{
  "model": "self-supervised audio encoder (BEST-RQ)",
  "dataset": "acted Russian speech (Dusha)",
  "train_examples": 26041,
  "n_mels": 64,
  "hop_length": 160,
  "input": "mfcc",
  "win_length": 400,
  "codebook_size": 1024,
  "mask_prob": 0.05,
  "arch": "conformer",
  "norm": "layernorm_no_bias",
  "activation": "relu",
  "mlp_ratio": 6,
  "head_dim": 64,
  "fused_qkv": true,
  "qk_norm": false,
  "inner_norm": false,
  "moe": "top_k",
  "num_experts": 8,
  "moe_every": 2,
  "expert_mlp_ratio": 2,
  "experts_per_token": 2,
  "shared_expert": false,
  "subsampling": 4,
  "layers": 12,
  "width": 160,
  "positions": "relative_bias",
  "kernel_size": 9,
  "residual_init": "none",
  "optimizer": "soap",
  "beta2": 0.95,
  "lr": 0.0021,
  "beta1": 0.95,
  "shampoo_beta": 0.95,
  "eps": 1e-08,
  "precondition_frequency": 20,
  "max_precond_dim": 1536,
  "one_sided": false,
  "adamw_lr_other_params": 0.0011,
  "grad_clip": 1.0,
  "steps": 8500,
  "batch_size": 256,
  "epochs": 83.6,
  "lr_schedule": "cosine",
  "final_lr_fraction": 0.01,
  "warmup_steps": 170,
  "weight_decay": 0.4,
  "adamw_weight_decay_other_params": 0.01
}
Rows from block 9 of a small self-supervised audio encoder (BEST-RQ), named by matrix and row number. Rows with one number within an expert belong to one neuron, the router's apart. Each number is 128 + 24 x the weight over its row's rms, rounded and kept within 0 to 255. All counts start at 0. Numbers have three digits each.
Before each expert's rows are labels from the 100 clips, of 14848, where the router gives the expert most weight on average: "loudest" is the band of the loudest frequency at the time of the peak. Only what is clearly more common there than usual is listed. The data: acted Russian speech (Dusha).
# router: router (model.blocks.9.mlp.router.weight, 8x160, trained with AdamW), inputs 0-26
# up: expert up (model.blocks.9.mlp.up, 8x320x160), inputs 0-26
# down: expert down (model.blocks.9.mlp.down, 8x160x320, transposed), outputs 0-26

# expert 6
loudest: 4000 to 8000 Hz
router.6:150176127132137141128096157117120097135126150127136143118119135165128156125149134
up.29:124127136096141152117112156116107158091128138138160085139110150136156117113115178
down.29:125132135161084154161163118092149097122156129090134125130105128124084130117131099
up.30:110133158155135144135152132108094166097150145118135116114102133133134131145130114
down.30:107129153148113149132168136141122126140158140114152151146120142144151111148134098
up.31:143082127111132147136123146136176072153159157176122127111107132094103085101126129
down.31:116159119138113142175178108150087135135116157135147142139160141141147128097153101
up.32:151165104125147150128118158120101103161122158155096155137110122077129152129119153
down.32:151104132108096163136182099165105136144138135157156105112179118136130134100116093
up.33:135096109164149141168144141125109154108116111106110141146158116090107150137131151
down.33:111097151145144126125093150147157136129127129131154106082140115131145117081145152
up.34:097148142139100104123134120135121138116191145143164128134194123136178085166114133
down.34:141109155084125131148139157097118116114129108130134093105148137156110093110120186
up.35:138099119150088087150081112113125089173129134112161126119127128130113145107143166
down.35:096131141099111128082135115149160109076149133193147137138126115141132156114164088
up.36:118136152079130158141104137166138136111097172138090143135119109108162113124142159
down.36:119178117139170113132106110055122150145111130090128135118080152092139173147106161
up.37:128130113164114150175157146101103093086101134175130130109135113132127177174086107
down.37:146117140128150128090151133152160155144108112136145126118161145108116132120164135
up.38:152100152117123142133130177121109106166111131115154134103148167184146152112164101
down.38:115159169120157134102141164117122117130107199167080133112102131141084150090112134
up.39:153143105143165153103130145160135131111109105100119122145110179101116095148125130
down.39:141119145121145096125137159144110088116125169106153144097126136160115123115147123
up.40:100137060130133088125160132104137102101112130171121103080126150169136099134129108
down.40:159128136103130124128142119132117131120122097151134168112135132084103103147170142
up.41:122110173074124098120118133140147118130149110121139115106120145133124114125156151
down.41:090126104091134167109152146114151115146160174115140118140129134107102110067094173
up.42:137093165129086119116090136154122125139148149108141120122138142123148138145096137
down.42:104123114106104114171164121127169101122137192093132117100135101152140132152134112
up.43:147123136119136174108121132106124090125111123127159119085116114165158128098158079
down.43:089146115163114155138117164102111142117101126130140090182072094138099133167147123
up.44:136144139118120144163122131140129125115127132146141140143114095096157132147124161
down.44:142128109116098156140190118157117144131098120110136120122154144140090119091130116
up.45:103124164142139137145133113139136131147146128137109140158126106144124147131116097
down.45:125119104161089128112118110134147173114121191122126123120109119157115106117161132
up.46:109115189089093099132062159174121134123107128101146142123144122119129152135129077
down.46:130088108086146126096173121128178147127131149119123104132089127137073104144154141
up.47:083107119115122122133126114149094101114166140111141154130095073092132128114152137
down.47:153094154128098133115119123140160127099103109170155118122110085157117141087187127
up.48:119139112113130090150166129124122119090160104161160137103122136128134074100163135
down.48:139108162126156118137169134130122120190125124125110123154120149147141122121096142
up.49:125116152165153155164135093130109106136122141094161107141110103125113131179166118
down.49:143149094132111125088155135145085163123148195166136157158127130125163156107163157
up.50:108128139098108167141103128116129130141112138140145134147118182104124130133103108
down.50:126141112112127110096167149131102152167142165135095083137109153150131120140117106
up.51:137125133123089126114124101143135121156142134151165142104114137113088129112129157
down.51:127166112130104160162133173113099138131116149134114083106102096149139161148117115
up.52:108132128115123129161106104179091141126157125123127096139130160102157134077131120
down.52:125092095115112125086078141131151125128111126083099170136119146175112152116101111
up.53:136120160154080151120122138124105120067057127144094129131135113135142150117164124
down.53:108101146105168110120113128113122117088140083157139160153131128108130128087125118
up.54:162114144126094129114097115119117150124094126150127172108108159132136112108092123
down.54:134106128110181105127170107139144129152121100131113126191156144097127140133152133
up.55:157107152137125117145103161170142130135130126148121096121143110139141130130106116
down.55:162115110141120143121126157126126140122137113147105145123120120130140105130113163
up.56:152159141149117121145145109137154116108138103108129128122135141161097121131119099
down.56:111141134161119128120116163107099095135116105118107143095140117167185172127108121
up.57:125127135132115110128098116147110141129137137133164128084117105140146123129118129
down.57:139149144130142124154149135174090136129121138127152115151169118132148109166112086
up.58:182170151113169129177139102078087119141114102157136129137149139139151075140118136
down.58:068122174123109127092129172180161126163130135134098114114144156188104119180111131
up.59:130113143108153160135084137148142135137134101127132080142128162139118079115119107
down.59:158151147149149083083158114166135107100162142096113133123155132146142120117131109
up.60:110144163113116075157135153137139173151096180140159118111112083091166114106098088
down.60:159115153118144146138108138125108095176143129118130165103175097137134123149117143
up.61:118141151145101124123075115138093140084153109117152130121137117085101114094159150
down.61:132128151092109126140152123127141147147111119152134139136148173155146137118146114
up.62:112114095131168152170093126111134116130112113143123120120121139118129108137099128
down.62:165167101129121129114116136136119124131114154143124127107147156108130070107139177
up.63:173149105171139157100119110090121102172140102151169128120123158120122164164138143
down.63:128123146108157136151138176176130130134145112146144124103154115206113104102099137
up.64:113095137128088128169092123096143105094081113106105097110106132136131085105135109
down.64:154154139115151150113148150127126143160142078136169106118110144155086108153136139
up.65:114138170146068117114094162111193134118088139109138139138130122137131116107112113
down.65:124124097176156127125171148121130131113120093134146146058129116133127128133146119
up.66:133104129184111144133146147123167087116100172142111113141146112136180123095120094
down.66:098157108154133120132159144135111128133110128084131151131113064138158140138128138
up.67:156147135159158099126111140146155147128083158165109165094138139125187171102141119
down.67:153121122161139129109105162129105100143122158140139129098137151120148110118123124
up.68:127129165098156088131101094161164107149140089122109140129133099150144089115149130
down.68:111123139099147124103159127127149151118154138159121109118103098163106106086105090
up.69:124166154145108201155164123153154177163132150116131146143111127108131090156149128
down.69:103140152139129087160117115118099094089146112145108130184123115141116170082092131
up.70:102104117163100173151128123126125156115144149107121134131093083162155120113120147
down.70:133122144135118121145129139122116133149143120113120121101142089132134145102090090
up.71:117115096132121134137141103155140110082114146095155135166134112120174122117123129
down.71:148113137117106136165117103131134077120116156137142187184179116153126158138179136
up.72:143137094130110127139113111109179128092116122140120113101138131142131110144141109
down.72:143131145144122140139146157160079156151149149121135121111162151079118130118110149
up.73:168107158142120136139106141136138136073141135121108114120159154128130143170107099
down.73:126104128149123141071183105086117089149142095085110147132118136155095115136169134
up.74:127100158091124123094152129114129170113126119113130133141105080132114158139153145
down.74:105147122096139128181114119100134152149168102136098100156191118109153096149164111
up.75:172141120126126112160090106141110145146089122138129081141147136130095136163125086
down.75:105126098102137130079118170103108094112134124145067120107142153099161134156170123
up.76:179120108129144147125147104158155134123163113082127120121141168159110128169128139
down.76:136108087088136119142097150130095130110126099147137164087104119163171120133134145
up.77:107116142097156141105112146116108113096154091107134108090112128114119102085090152
down.77:145158170146132109109170145112113094106152120118095094105157160070094134159117135
up.78:124128078117102073133094154133135084118147123117108122126112117136112112137150151
down.78:137142098114106152149156134104132161121115116146169109130137132144122127130105134
up.79:127113152147113153102138162098163103118136122112144119138120131149122109107122193
down.79:142121097150147072122167148137145127135126151169156106129113127172140152123084106
up.80:180129087142108161135079135172153121144163120156146097134114145164116156144175129
down.80:097114102093080132164145135134100099123132176132166094149105115110136095131138116
up.81:087147139133138119117085137141121126107108181147137142146130122110180147160136145
down.81:140151138126139137125098095095151129127141100143141111149127087151120099151068144
up.82:157140092073112141097117123089115110157107164127119126121159136102108126118109090
down.82:141109108116147144120127131121155171141116115135106094143119139089109151185120135
up.83:146125129118116118092145113136147125161122173158137150136146125146146164069106054
down.83:135114136094131069150137091154102128113155142132092100115075138100104117114123105
up.84:121148142109177128150135117139094129106112131120120118157197115117132110118150142
down.84:127112153162148128135141122147119151164152133109118134129085084187137135090083109
up.85:132116146150148137110193130080120133174113123141109169159175136121108147116131095
down.85:157173164155156123087092088128098123103129104105150130112132146154133119163102139
up.86:153136143092108109112127126147134154128160138110112157163130128116157112134124125
down.86:130090154129131126096078103089119133145107146134110114126072126106144122110141122
up.87:128113111091116140174141112154115136153127146108106135082104134144097119155151121
down.87:077117129136090130119128084092118128151116145088100184140140163093090167094137167
up.88:106123121075102146145131131103132124131136154134094101155119152145117094115093141
down.88:135137123119141143121159125109127162121131159112163141142167095091173104101156101
up.89:133203118152131161113152086114132108100118130141126107152083124128154067116156141
down.89:101117116114134090118091122144152149143097168136102150151096117155141133138116126

# expert 3
loudest: 500 to 1000 Hz
router.3:114129147162122159103125113117118132095122149120108131120125108155168107127131128
up.29:113135129132164119137140135120118130104141143170133141115111102108144110123082148
down.29:165123124098124097109090123128118122136162141127128096157106147117152154118129111
up.30:080124143087101158153138120124122136159077148121099121155108143087109119158172130
down.30:124109169153133143116171162156109139121083161117121122111139123111103133116096150
up.31:097149119106148128152172143131159116178138097130143128144087157124131073124112136
down.31:136136095083133152123079160161126154159102156150114153144158116098111108099147107
up.32:142072098134096138100103107138135082112151116153095148125144123128100123164058092
down.32:148135104102144122184093136146084129189119112133108123079154166103142145138148170
up.33:173136120160132149139122124141160087136127151126184097141094137141114118132110130
down.33:111132132112138126133167184137122095146140110145130135148158091091118110119156120
up.34:126144192104105106123154083118164117162131121143139147091115089113095131126169125
down.34:149107113117092124127148150170125153136150134138151116179147145112115144154194088
up.35:116115113123118122116122099129145122129147127111140103101169135162155128126137130
down.35:130121133107135107109131149134104137159135118114157206163104129130074145152141098
up.36:117109135166147127092128157135111161148117091117107083101145128154180097117167110
down.36:134130100167106134117109135077126149090099136096156178131148167105097139162106138
up.37:136094159105167181135104119167147110112124122138136110118120126130163157084115127
down.37:113111113127123149113135080103124148152106135118142143148114119106130134171133142
up.38:146134102117105091126106144155130133163143165149141177099104139111110162153142146
down.38:137114142142101154080102154107123106101117141136132119089122124195123166151116123
up.39:146107121112134135098130072139123141146149157098150133112164106131158118173116115
down.39:145129140105152116142147152118116114134162128133143125155146104155130143134149112
up.40:080135135160142135133102128119136163120139127120119084130134132140131123118134119
down.40:127141158113095094136165116150174095163126132109124129086074101127093155152133139
up.41:144129098090163140154116107115135131117111136164127094123172170115138126111129166
down.41:157141099124168142091111094162159124123146135154148144120147086129122163169101127
up.42:142118119115147109112144123132156154126186096150136134118153125116088170144145137
down.42:145132137146130093136148138139130132160111128132141160141126138147132096111101167
up.43:119150151177161149161114174109115102120074163110130116149087164111111134093160136
down.43:163085096102094143127125122126170114108163096122110157098115150137113089119086137
up.44:112139160128158131083084097129112062081129166121077134139113112119124105119136090
down.44:141122114121165108174161142109123123147100104156128172094127150109149127134137149
up.45:104131168118145136098106134131138114110107124122103101113129130151177112103125113
down.45:121137083111117150151108102120119103132131144116130162144158124080135194159114176
up.46:100128163084129132095142121147107160178092078114137146096128129068143092147116102
down.46:136114091093133112129094124133116154131147112139164103135109100151116118082130140
up.47:105134120136116137129132157125162154098122146124129088135128090092103089119142128
down.47:161155108166062115110140090133119138114113106148109106117154113104115120101122141
up.48:118135147115103184106116114121118167165142136113150148140115121134109091103160138
down.48:131159118116136140094169140144150121106158143176190115119132095099081127136082140
up.49:111159117130109136136153073101123133170161144166172121130136137142127135136093151
down.49:149126140088119097139137110209090168091122140122149139090121126096090129098125099
up.50:120185106144113108106128117142136116121114171108169145129141097108138126144109121
down.50:087120131157123168160111129140114115109108137139144147158137076124131155153140146
up.51:126128116158118099120093122120124102137088171130133103112107110105159136144104103
down.51:124124119130144140093108129100122140149151133118119116156127158131127129154152100
up.52:140149150109147115091134105166142142141115118161140106142139155149129103149135141
down.52:143098135123110127170137096080099147117143171153126114127128147114097082142179085
up.53:090185141193136095123123113132159126100102153138138086127102161145081073163136147
down.53:118087128136120141130077096135115097090187121114130173158151123140152152122145129
up.54:152119107119132131105076099103135164111143136156152139133095162136124154129097106
down.54:145119125149114159094121113099119163165146132121106148178115116123115142115130190
up.55:158140123133135130116130084155116130132105091123134121092138122099086103082131120
down.55:113109128105123138111137134146147143125139123124121154139155166141141099141119120
up.56:155113157087138155150146159147125138144109165109091166140101155156109114142145137
down.56:101135158100143148163121115159160145119127112128112082122120106167154132152119162
up.57:137135113150146156091120116092093079096114081154155189115189127132111119154131117
down.57:099110150117134131172144112197113172162144130160165084116166131150096126173135155
up.58:101137131125099134098072108147136094141148157135134095143106174107139122155131100
down.58:095136145148130117163144108150138154140105146113070167111101106142137141140094137
up.59:175133135104130129090161103136127133134166088139135123132188088147115126117145105
down.59:104120166125103158149113118130120089121138117126149154118173168117136109150155143
up.60:161109133127112141122136170138120131114136144155153162137156149129124144110121142
down.60:114161119113114120130095127069116107169140137092106115155146130143143120122132149
up.61:151122114159126163138130137138118154127168106122128117126125119169108120090116172
down.61:077143138145114114114111089141138148133139135117109140129106160145140127106159120
up.62:108176147117110102094146157111139091153071124104083126125145104170165129129109099
down.62:183120143088111138125149098131115150140090153113159111127132175071086136127147158
up.63:106115128110144149081107112105108065133123102121134130108175120132130072129101132
down.63:132147138118127154134068112108103129104129133128153161127111099133105164158103107
up.64:139147142124090143133113135132213111101177145132128145124076177124089179138118081
down.64:123145116162135117130156104094134097142126074099150103139160098126138144119138082
up.65:109135103134185132169087115108094159196139107113126117161124109126128167142124132
down.65:124124142108144123092107161100132098128113126085136104125074137127127100116121098
up.66:153151127087127121116131111119105089133128111129153105151133138084125120100146144
down.66:085130107131113129145129191103134179154110126111093140150132097106129080108088113
up.67:139140102134141146097078127129132131133100135120157153081092091112123126164141142
down.67:128130149142147168132127105130121084090142120116121105136128119143121096183065096
up.68:150101138148134107151123113167149154130147089113161123109146175131114091120094133
down.68:162156105165105137122157122139060149123095174133145110180132144108115167150103142
up.69:149145138160184126112173169139171132133104124149138152155131109119147120122132090
down.69:106138114138133109117171133096130121116182126134153118094118107094100139152122130
up.70:157117155131117173172135146116130103105110126147081153133084149112145148097117128
down.70:126150176109149171152125080105054149117138134133133077134134108139106091122132120
up.71:124142180119116095142110157109161085149091131109135123124101130158115115141120152
down.71:106137134104092164125147151142117114147155148157105062157125120154121102074097128
up.72:115117143117105164116125143148109106110133098153160119110134127095104090106121140
down.72:134149125109154111113093112166179115118126060153106117151138125124106146153126151
up.73:134125166127108125140136122143148131167165109111146139125105141161097146117158126
down.73:120137112137147108114130129135154143134139142083113118122202159121118151150147112
up.74:113119172127128148127138149131111093148115126091120163097083192109150163141148138
down.74:103133146124125093153131109143110147149136140138124144130198125118136146142139136
up.75:125098130137121158112121121126109129169128151096138110104150152096100093104106113
down.75:143142113067111114119157154170135106174122100131139172129197139112118130133148126
up.76:121149166121190114148145138113171142135151144129187155100118136127124151116164115
down.76:149134131172107129122158144127095138095094102127161125117129121145093162092137097
up.77:127098118163133137140121170095123154093172091120097125139144109123111157143112098
down.77:102135101137116091137128142174091105152078120132097106143060145115112111102134132
up.78:099118145118145153109121151139135134122118160146158164145102136170104156113123132
down.78:133167136152187149152161101152103101143114142091143076153146165121102155131127122
up.79:148134152108163186126109128119122122087120160139047139110144117129143131110122152
down.79:130110153141073105164126099132130121114155116083133110103134103121141119117161159
up.80:139127095096089090104106139152173159121118110099139140154113135111118074140136131
down.80:126094145127147118167135129116097135123131163144148101107084093142101129112109155
up.81:135146141137159094141107126161101161115140101113139086145147125122144150140164130
down.81:154122120121089152171124114095179136137095089137135129097108115133099168164129120
up.82:116139140077176152103156152172116118118165171123091136114104123181136146125111143
down.82:098127100097156160109109150129131159122130117099109125130148128141161161115140108
up.83:121151140143163153117116101092147148133147090161164126147161134115093147132121131
down.83:123118142116143121121178156117119098124131143108223126162118135077108133144113144
up.84:088111071177145103138134057155138102095143119132131140134062152132144124116177114
down.84:101157146149110158109125162115121146123091132123111154111130138099136112145082162
up.85:093119120124124107152118128112131149158121094084152118140130103131107110148130102
down.85:152134101132158131116136120088158151136145124122135136087109163137112149128162150
up.86:123115118134117102146106150141120102105107116153128162141133148117089121108187097
down.86:106077109143120102102134121114149136135089115099126137109080113164117138140148170
up.87:146109114114125126134115182085138148135130095105091160123124078130105170123125125
down.87:130148125154118070114146100122165146088112123173144104093104157130153106121123170
up.88:154150121129097206139166134126115152098116155111134089134093146158113123151107091
down.88:133094128127113124129140128148126120108140118145103150110137128150124147121122158
up.89:155163140161134148133082131087128120142132099134111132164131145137114119118100137
down.89:121098082112137143150155140146127156132141135138155109098167104094188119135169136

# expert 7
loudest: 500 to 1000 Hz
router.7:115129144167087105132141119122155123164134138141146171107147096148158116150106125
up.29:157125110129143149151105130132149138185142113146155172149114146117129170153166138
down.29:172137123153106112121150138136106123143117150102122172137157179124105117143144167
up.30:135111130149076138118154115114125112186117105111127143163129158156118161079142098
down.30:121129175100097114149065133135137125137177155146119171153116177089149112134136090
up.31:106122135125100126128158126121157151122112162097117091101145072107131092107145185
down.31:084092098101098126119176118131130115167142100136158133138128112105165162181149127
up.32:117157111103147131151112170142149158155151119144158152157089109136106108154142089
down.32:123143135162121137115113094120132149152161135085106166158153108144119148161095137
up.33:140132136133128126102137161119124096139102124117112127085132162137113104112100115
down.33:129156118138154123156130139164130141153145158137168098175127117119100100106126138
up.34:139146134186136098166107095145107132152140144119118140111128155118132188071182120
down.34:175122170112124115120072135129127137115121113133109150128097107172150102108155079
up.35:149132120116085143114103101147127105148118119158103179156120155094126055115087121
down.35:150116143120127110119109159167118100119121128136155133195173129149132116122142140
up.36:133134122095136122154129113139127145138141142088156116106118073129104120161131136
down.36:137120129141123124075110147140152123129081164126115134103096087117123145145151121
up.37:112125096139111103106142105149103124154150121175098158192109104113162117150142082
down.37:116116139132110117155117142125173111147153147102125099099093153130146116102114136
up.38:132129130147133147150120171157143143103139137088163128127115148130130147117121129
down.38:148129105116116104147079128136109140155147095128155117146119116139134116129092102
up.39:123116144126118139119101110078118098105126088149126146133125122124124088137141117
down.39:117191122144148140149120157125151192132135171109113089150104167096108085128128132
up.40:131109093104125143158136119103164092161136112124113140127119140158173083115128116
down.40:126105149137127123149138116099113125096102139115140149114103088139145176132121098
up.41:135123134143113097135107117157159086162151103140124113117117090145141156164157158
down.41:136104159096177107148108125123127142152122112158130169121123153118133101117113140
up.42:093142139125183136104123126147106114108107127102160109134130066116127122118127124
down.42:165162123104106155111128102109081105170122127127110121092150133137136130134113106
up.43:118113149136114120132131141139138134169136130091185152119164147113158119131101158
down.43:106182142150106109154118146104075175094127132137119135103144152119107141125098104
up.44:149122111127153135116137098151108130188152164143120084110123108090081103122129131
down.44:143113109137156103126137120087123114080162140135119103133172126115168144147160141
up.45:157112137143127104174103122147135105145120148103101126103108127086120136142143145
down.45:130083089139113115159143096074112139096123143130169109120113126129175105142126109
up.46:098124158123146093143116162131118163078116116123135061141098080137142137127133142
down.46:119159086100173111136105125139128169075125101140145092103107142099110094137116130
up.47:071126137110115134127122129155144128146138152145119106118121139135142148117132123
down.47:141129139099147177109122129102149166152116134078098117188135167103126081135109173
up.48:168127153079104092117151098117142121115133088114142104156138089109134163103154112
down.48:129148169170127140123195126113148111128156138108124159107154125161113103103116110
up.49:157117123129087141099133128121119123110173171115127142142156112156137130103139115
down.49:101135117110146113095145141131127166162100121139157117085145174071110151141136134
up.50:132106131168185121129170126125121123190174123116089101098148163119131095126142097
down.50:142131127094082103118135106159118101069144102128126085147152131101192104090109139
up.51:127088129119117110098096102130155149123171138136103094134110110140136129189102104
down.51:152128152114093123099130159133127110173110098098142088147105173159098131126140124
up.52:134113118117044114097129167136117130130093150120091155136167089114134141117130109
down.52:127152157145103128135160136105145098140125131160158079135131108119126136096115105
up.53:171102131115094109133106124140163126131101126128116137125111154162158138134130144
down.53:132127130150137120116153132097077101115100145154135094052133124124124130146129087
up.54:146172148105088090098143094123113141149113144072104144139158123112107104132154146
down.54:143116152085088117115119122145149114109069142095125136122113103145093136144124138
up.55:120120182137094156123107085111137123140147110150106112116160120134121180159145116
down.55:165129132125131106124096114163101108120158137105147137160102157105126145120110123
up.56:150159147085165116103132120119104163130096142149139180142104146069162169147093144
down.56:141082107101101110124145150135130131138131127110126101137218079122131132135095084
up.57:092116100070115165159102128109151111128118103154101155106143123145114110141105128
down.57:113128159139087112139142126131108132132091159110149109094132150114113150148125108
up.58:162153104130150104129147111114136094137108086142150119153170100072150101110147079
down.58:123112110112113107129171140141099052137130135130129091122139128145078091104137130
up.59:138138142115133141099112169115140171137137120126147107159110179156112124141188123
down.59:140108125151118142175085087177131128125163142123149087125153086090127078138112126
up.60:134185143124113136115129191101145147087138104111127111169135118153148089099101128
down.60:113151099183106141123156099127150092147116132125144123132130132118154101103125125
up.61:107151132139111111124122144132161151088125072161143080147120114133148099057122078
down.61:066127145135146096156136132104114148100089100113143150081114105149100128116081147
up.62:166091133116120120094131122127101115147162172105124088130128133156053158129105121
down.62:138085106124156157080109106125125094146169132138154174127125116139136157133123126
up.63:128133110097114144165157102136133114122147123147140147146104108123072139097108126
down.63:102139130090142117101125145133127172165141123120144182125149138142149128099108123
up.64:142091142142153110144155124108128146166124140098109119056155137151122136123147149
down.64:086084123118118130116143130119091114054120093136163118160169104127101077157150105
up.65:153073120136122149135166140134164102148160168118154154135077132123136127165179114
down.65:070115168106141146102119128127152108104109117160098109137110154164141146093152156
up.66:131164098147104147111169108122148127174113152138162117135120109184150160154137139
down.66:098118230099153101135101133144135168112132096134108123150108142103128114130176129
up.67:105131136139110123090118134141113121104123132104089165094120209094115142155118102
down.67:126143117109115158110163124143155125126111143132108123146150136151149126105138170
up.68:121164171115102154113158150101172132165136137160121137067159102089118130115137149
down.68:118175109148083138072179132146111113131126102128131114151185093126141120129134126
up.69:128125133134111097112111118120145179118107116146124152119111118143125118128095135
down.69:113126177119124105117152117156121098120127128118150112145130152117134099174174146
up.70:143121123112094161151151129097144146115111157087116159113158105090128120166119121
down.70:111148097161106152097136100150094120115165087127098106140134115124134129162135158
up.71:174134096124137103120146118150112179146150128138142120124122100141134131123081133
down.71:120099138124122130128085170105148112075136101114149083128116179067140120142146143
up.72:116096158167122114161107132113141130172162137116114174106158117154134166109088141
down.72:156150160118135105124133133126124142122107110134213127126115108134110142102119141
up.73:119127122183130160147113141107137134171114125151122123135102146100101139066108117
down.73:132101131127102126125100175165103139108087138166154153171149096162106100139130083
up.74:121143162115100142109137133070157157104149075133132114135160114100126152115167122
down.74:109139138138173149128165105149107136141092120133119160141132145129122136134151121
up.75:132108130144113095091138121132104103138137084114111122099106107136105143148108106
down.75:132177144166166129162127119116111149123160121181138109116100137109106145154151120
up.76:150105123150127136145136163136148094135157117170108110153115118118135114125124189
down.76:126162115106113124157103114151205111095129116152131148135154168144101153147104123
up.77:139132122124138129138120122147099098113097104104135148127145103143123134117130113
down.77:140145123091160126162159132116128182158104096135105097121103163086104152157131107
up.78:121149113128131144142155137134126129126119092071124155115161151105125136101126100
down.78:076161126177178141162112171137142141130100117150122145121094116114109109146179133
up.79:108104139150090113153098117139120143161147111102114140166147111116134139087138157
down.79:147127101138140149078140114116160103143100117168144094114144099166116125134105114
up.80:088121133119099156171140098103148100128097152139098144127122105134160123124122165
down.80:138116150124148104113169116103110152160092143143150088152099153119149134120131112
up.81:136082078126133090119181134095077110163154094172133119129123160124139113144110103
down.81:180141142163155125147167104130119080144101191124116113141139109158128129119136136
up.82:110111114107108116153148137161122115081117161150110145127140110084087121132118203
down.82:102168129184126133128144167146104092143120163105103132090153158142146135138147118
up.83:143135093156071100136135112150147136139143137122137107152092102092154154160157133
down.83:157098107137108118153179134080145126148131101089159085132110118118168184121120129
up.84:119200152144099170118125118104136131114097118139082120123147170114129115116146153
down.84:126167114098105186145097133121100070149088135097160125160218126096112057154149141
up.85:166113187083156151136122153123100147094144131099132158183125112130121126140137152
down.85:107174151099110128090134103145136135160156119092150138113144177125120132098104157
up.86:131153115176106097160133109082168121140152114156098108116086127114137100149125151
down.86:122092120162146181106123159122113136101137140155168091148134115140133150092123059
up.87:143127199154141085127116154138097126095121135119109137145131144108111096097151144
down.87:138141146144129125143102114125107111111120105159125103122166150136115138145100124
up.88:123116112101160145100152110079101073141131089150128151157156126162111120153155070
down.88:135106152171140139117120093136099087136160176148141100131110156128130121105119111
up.89:140111116124149120162160181074128135152150118128144159103089149115121146120101111
down.89:102116148135116136124125132155161128126127151136203134101147120094146086133144149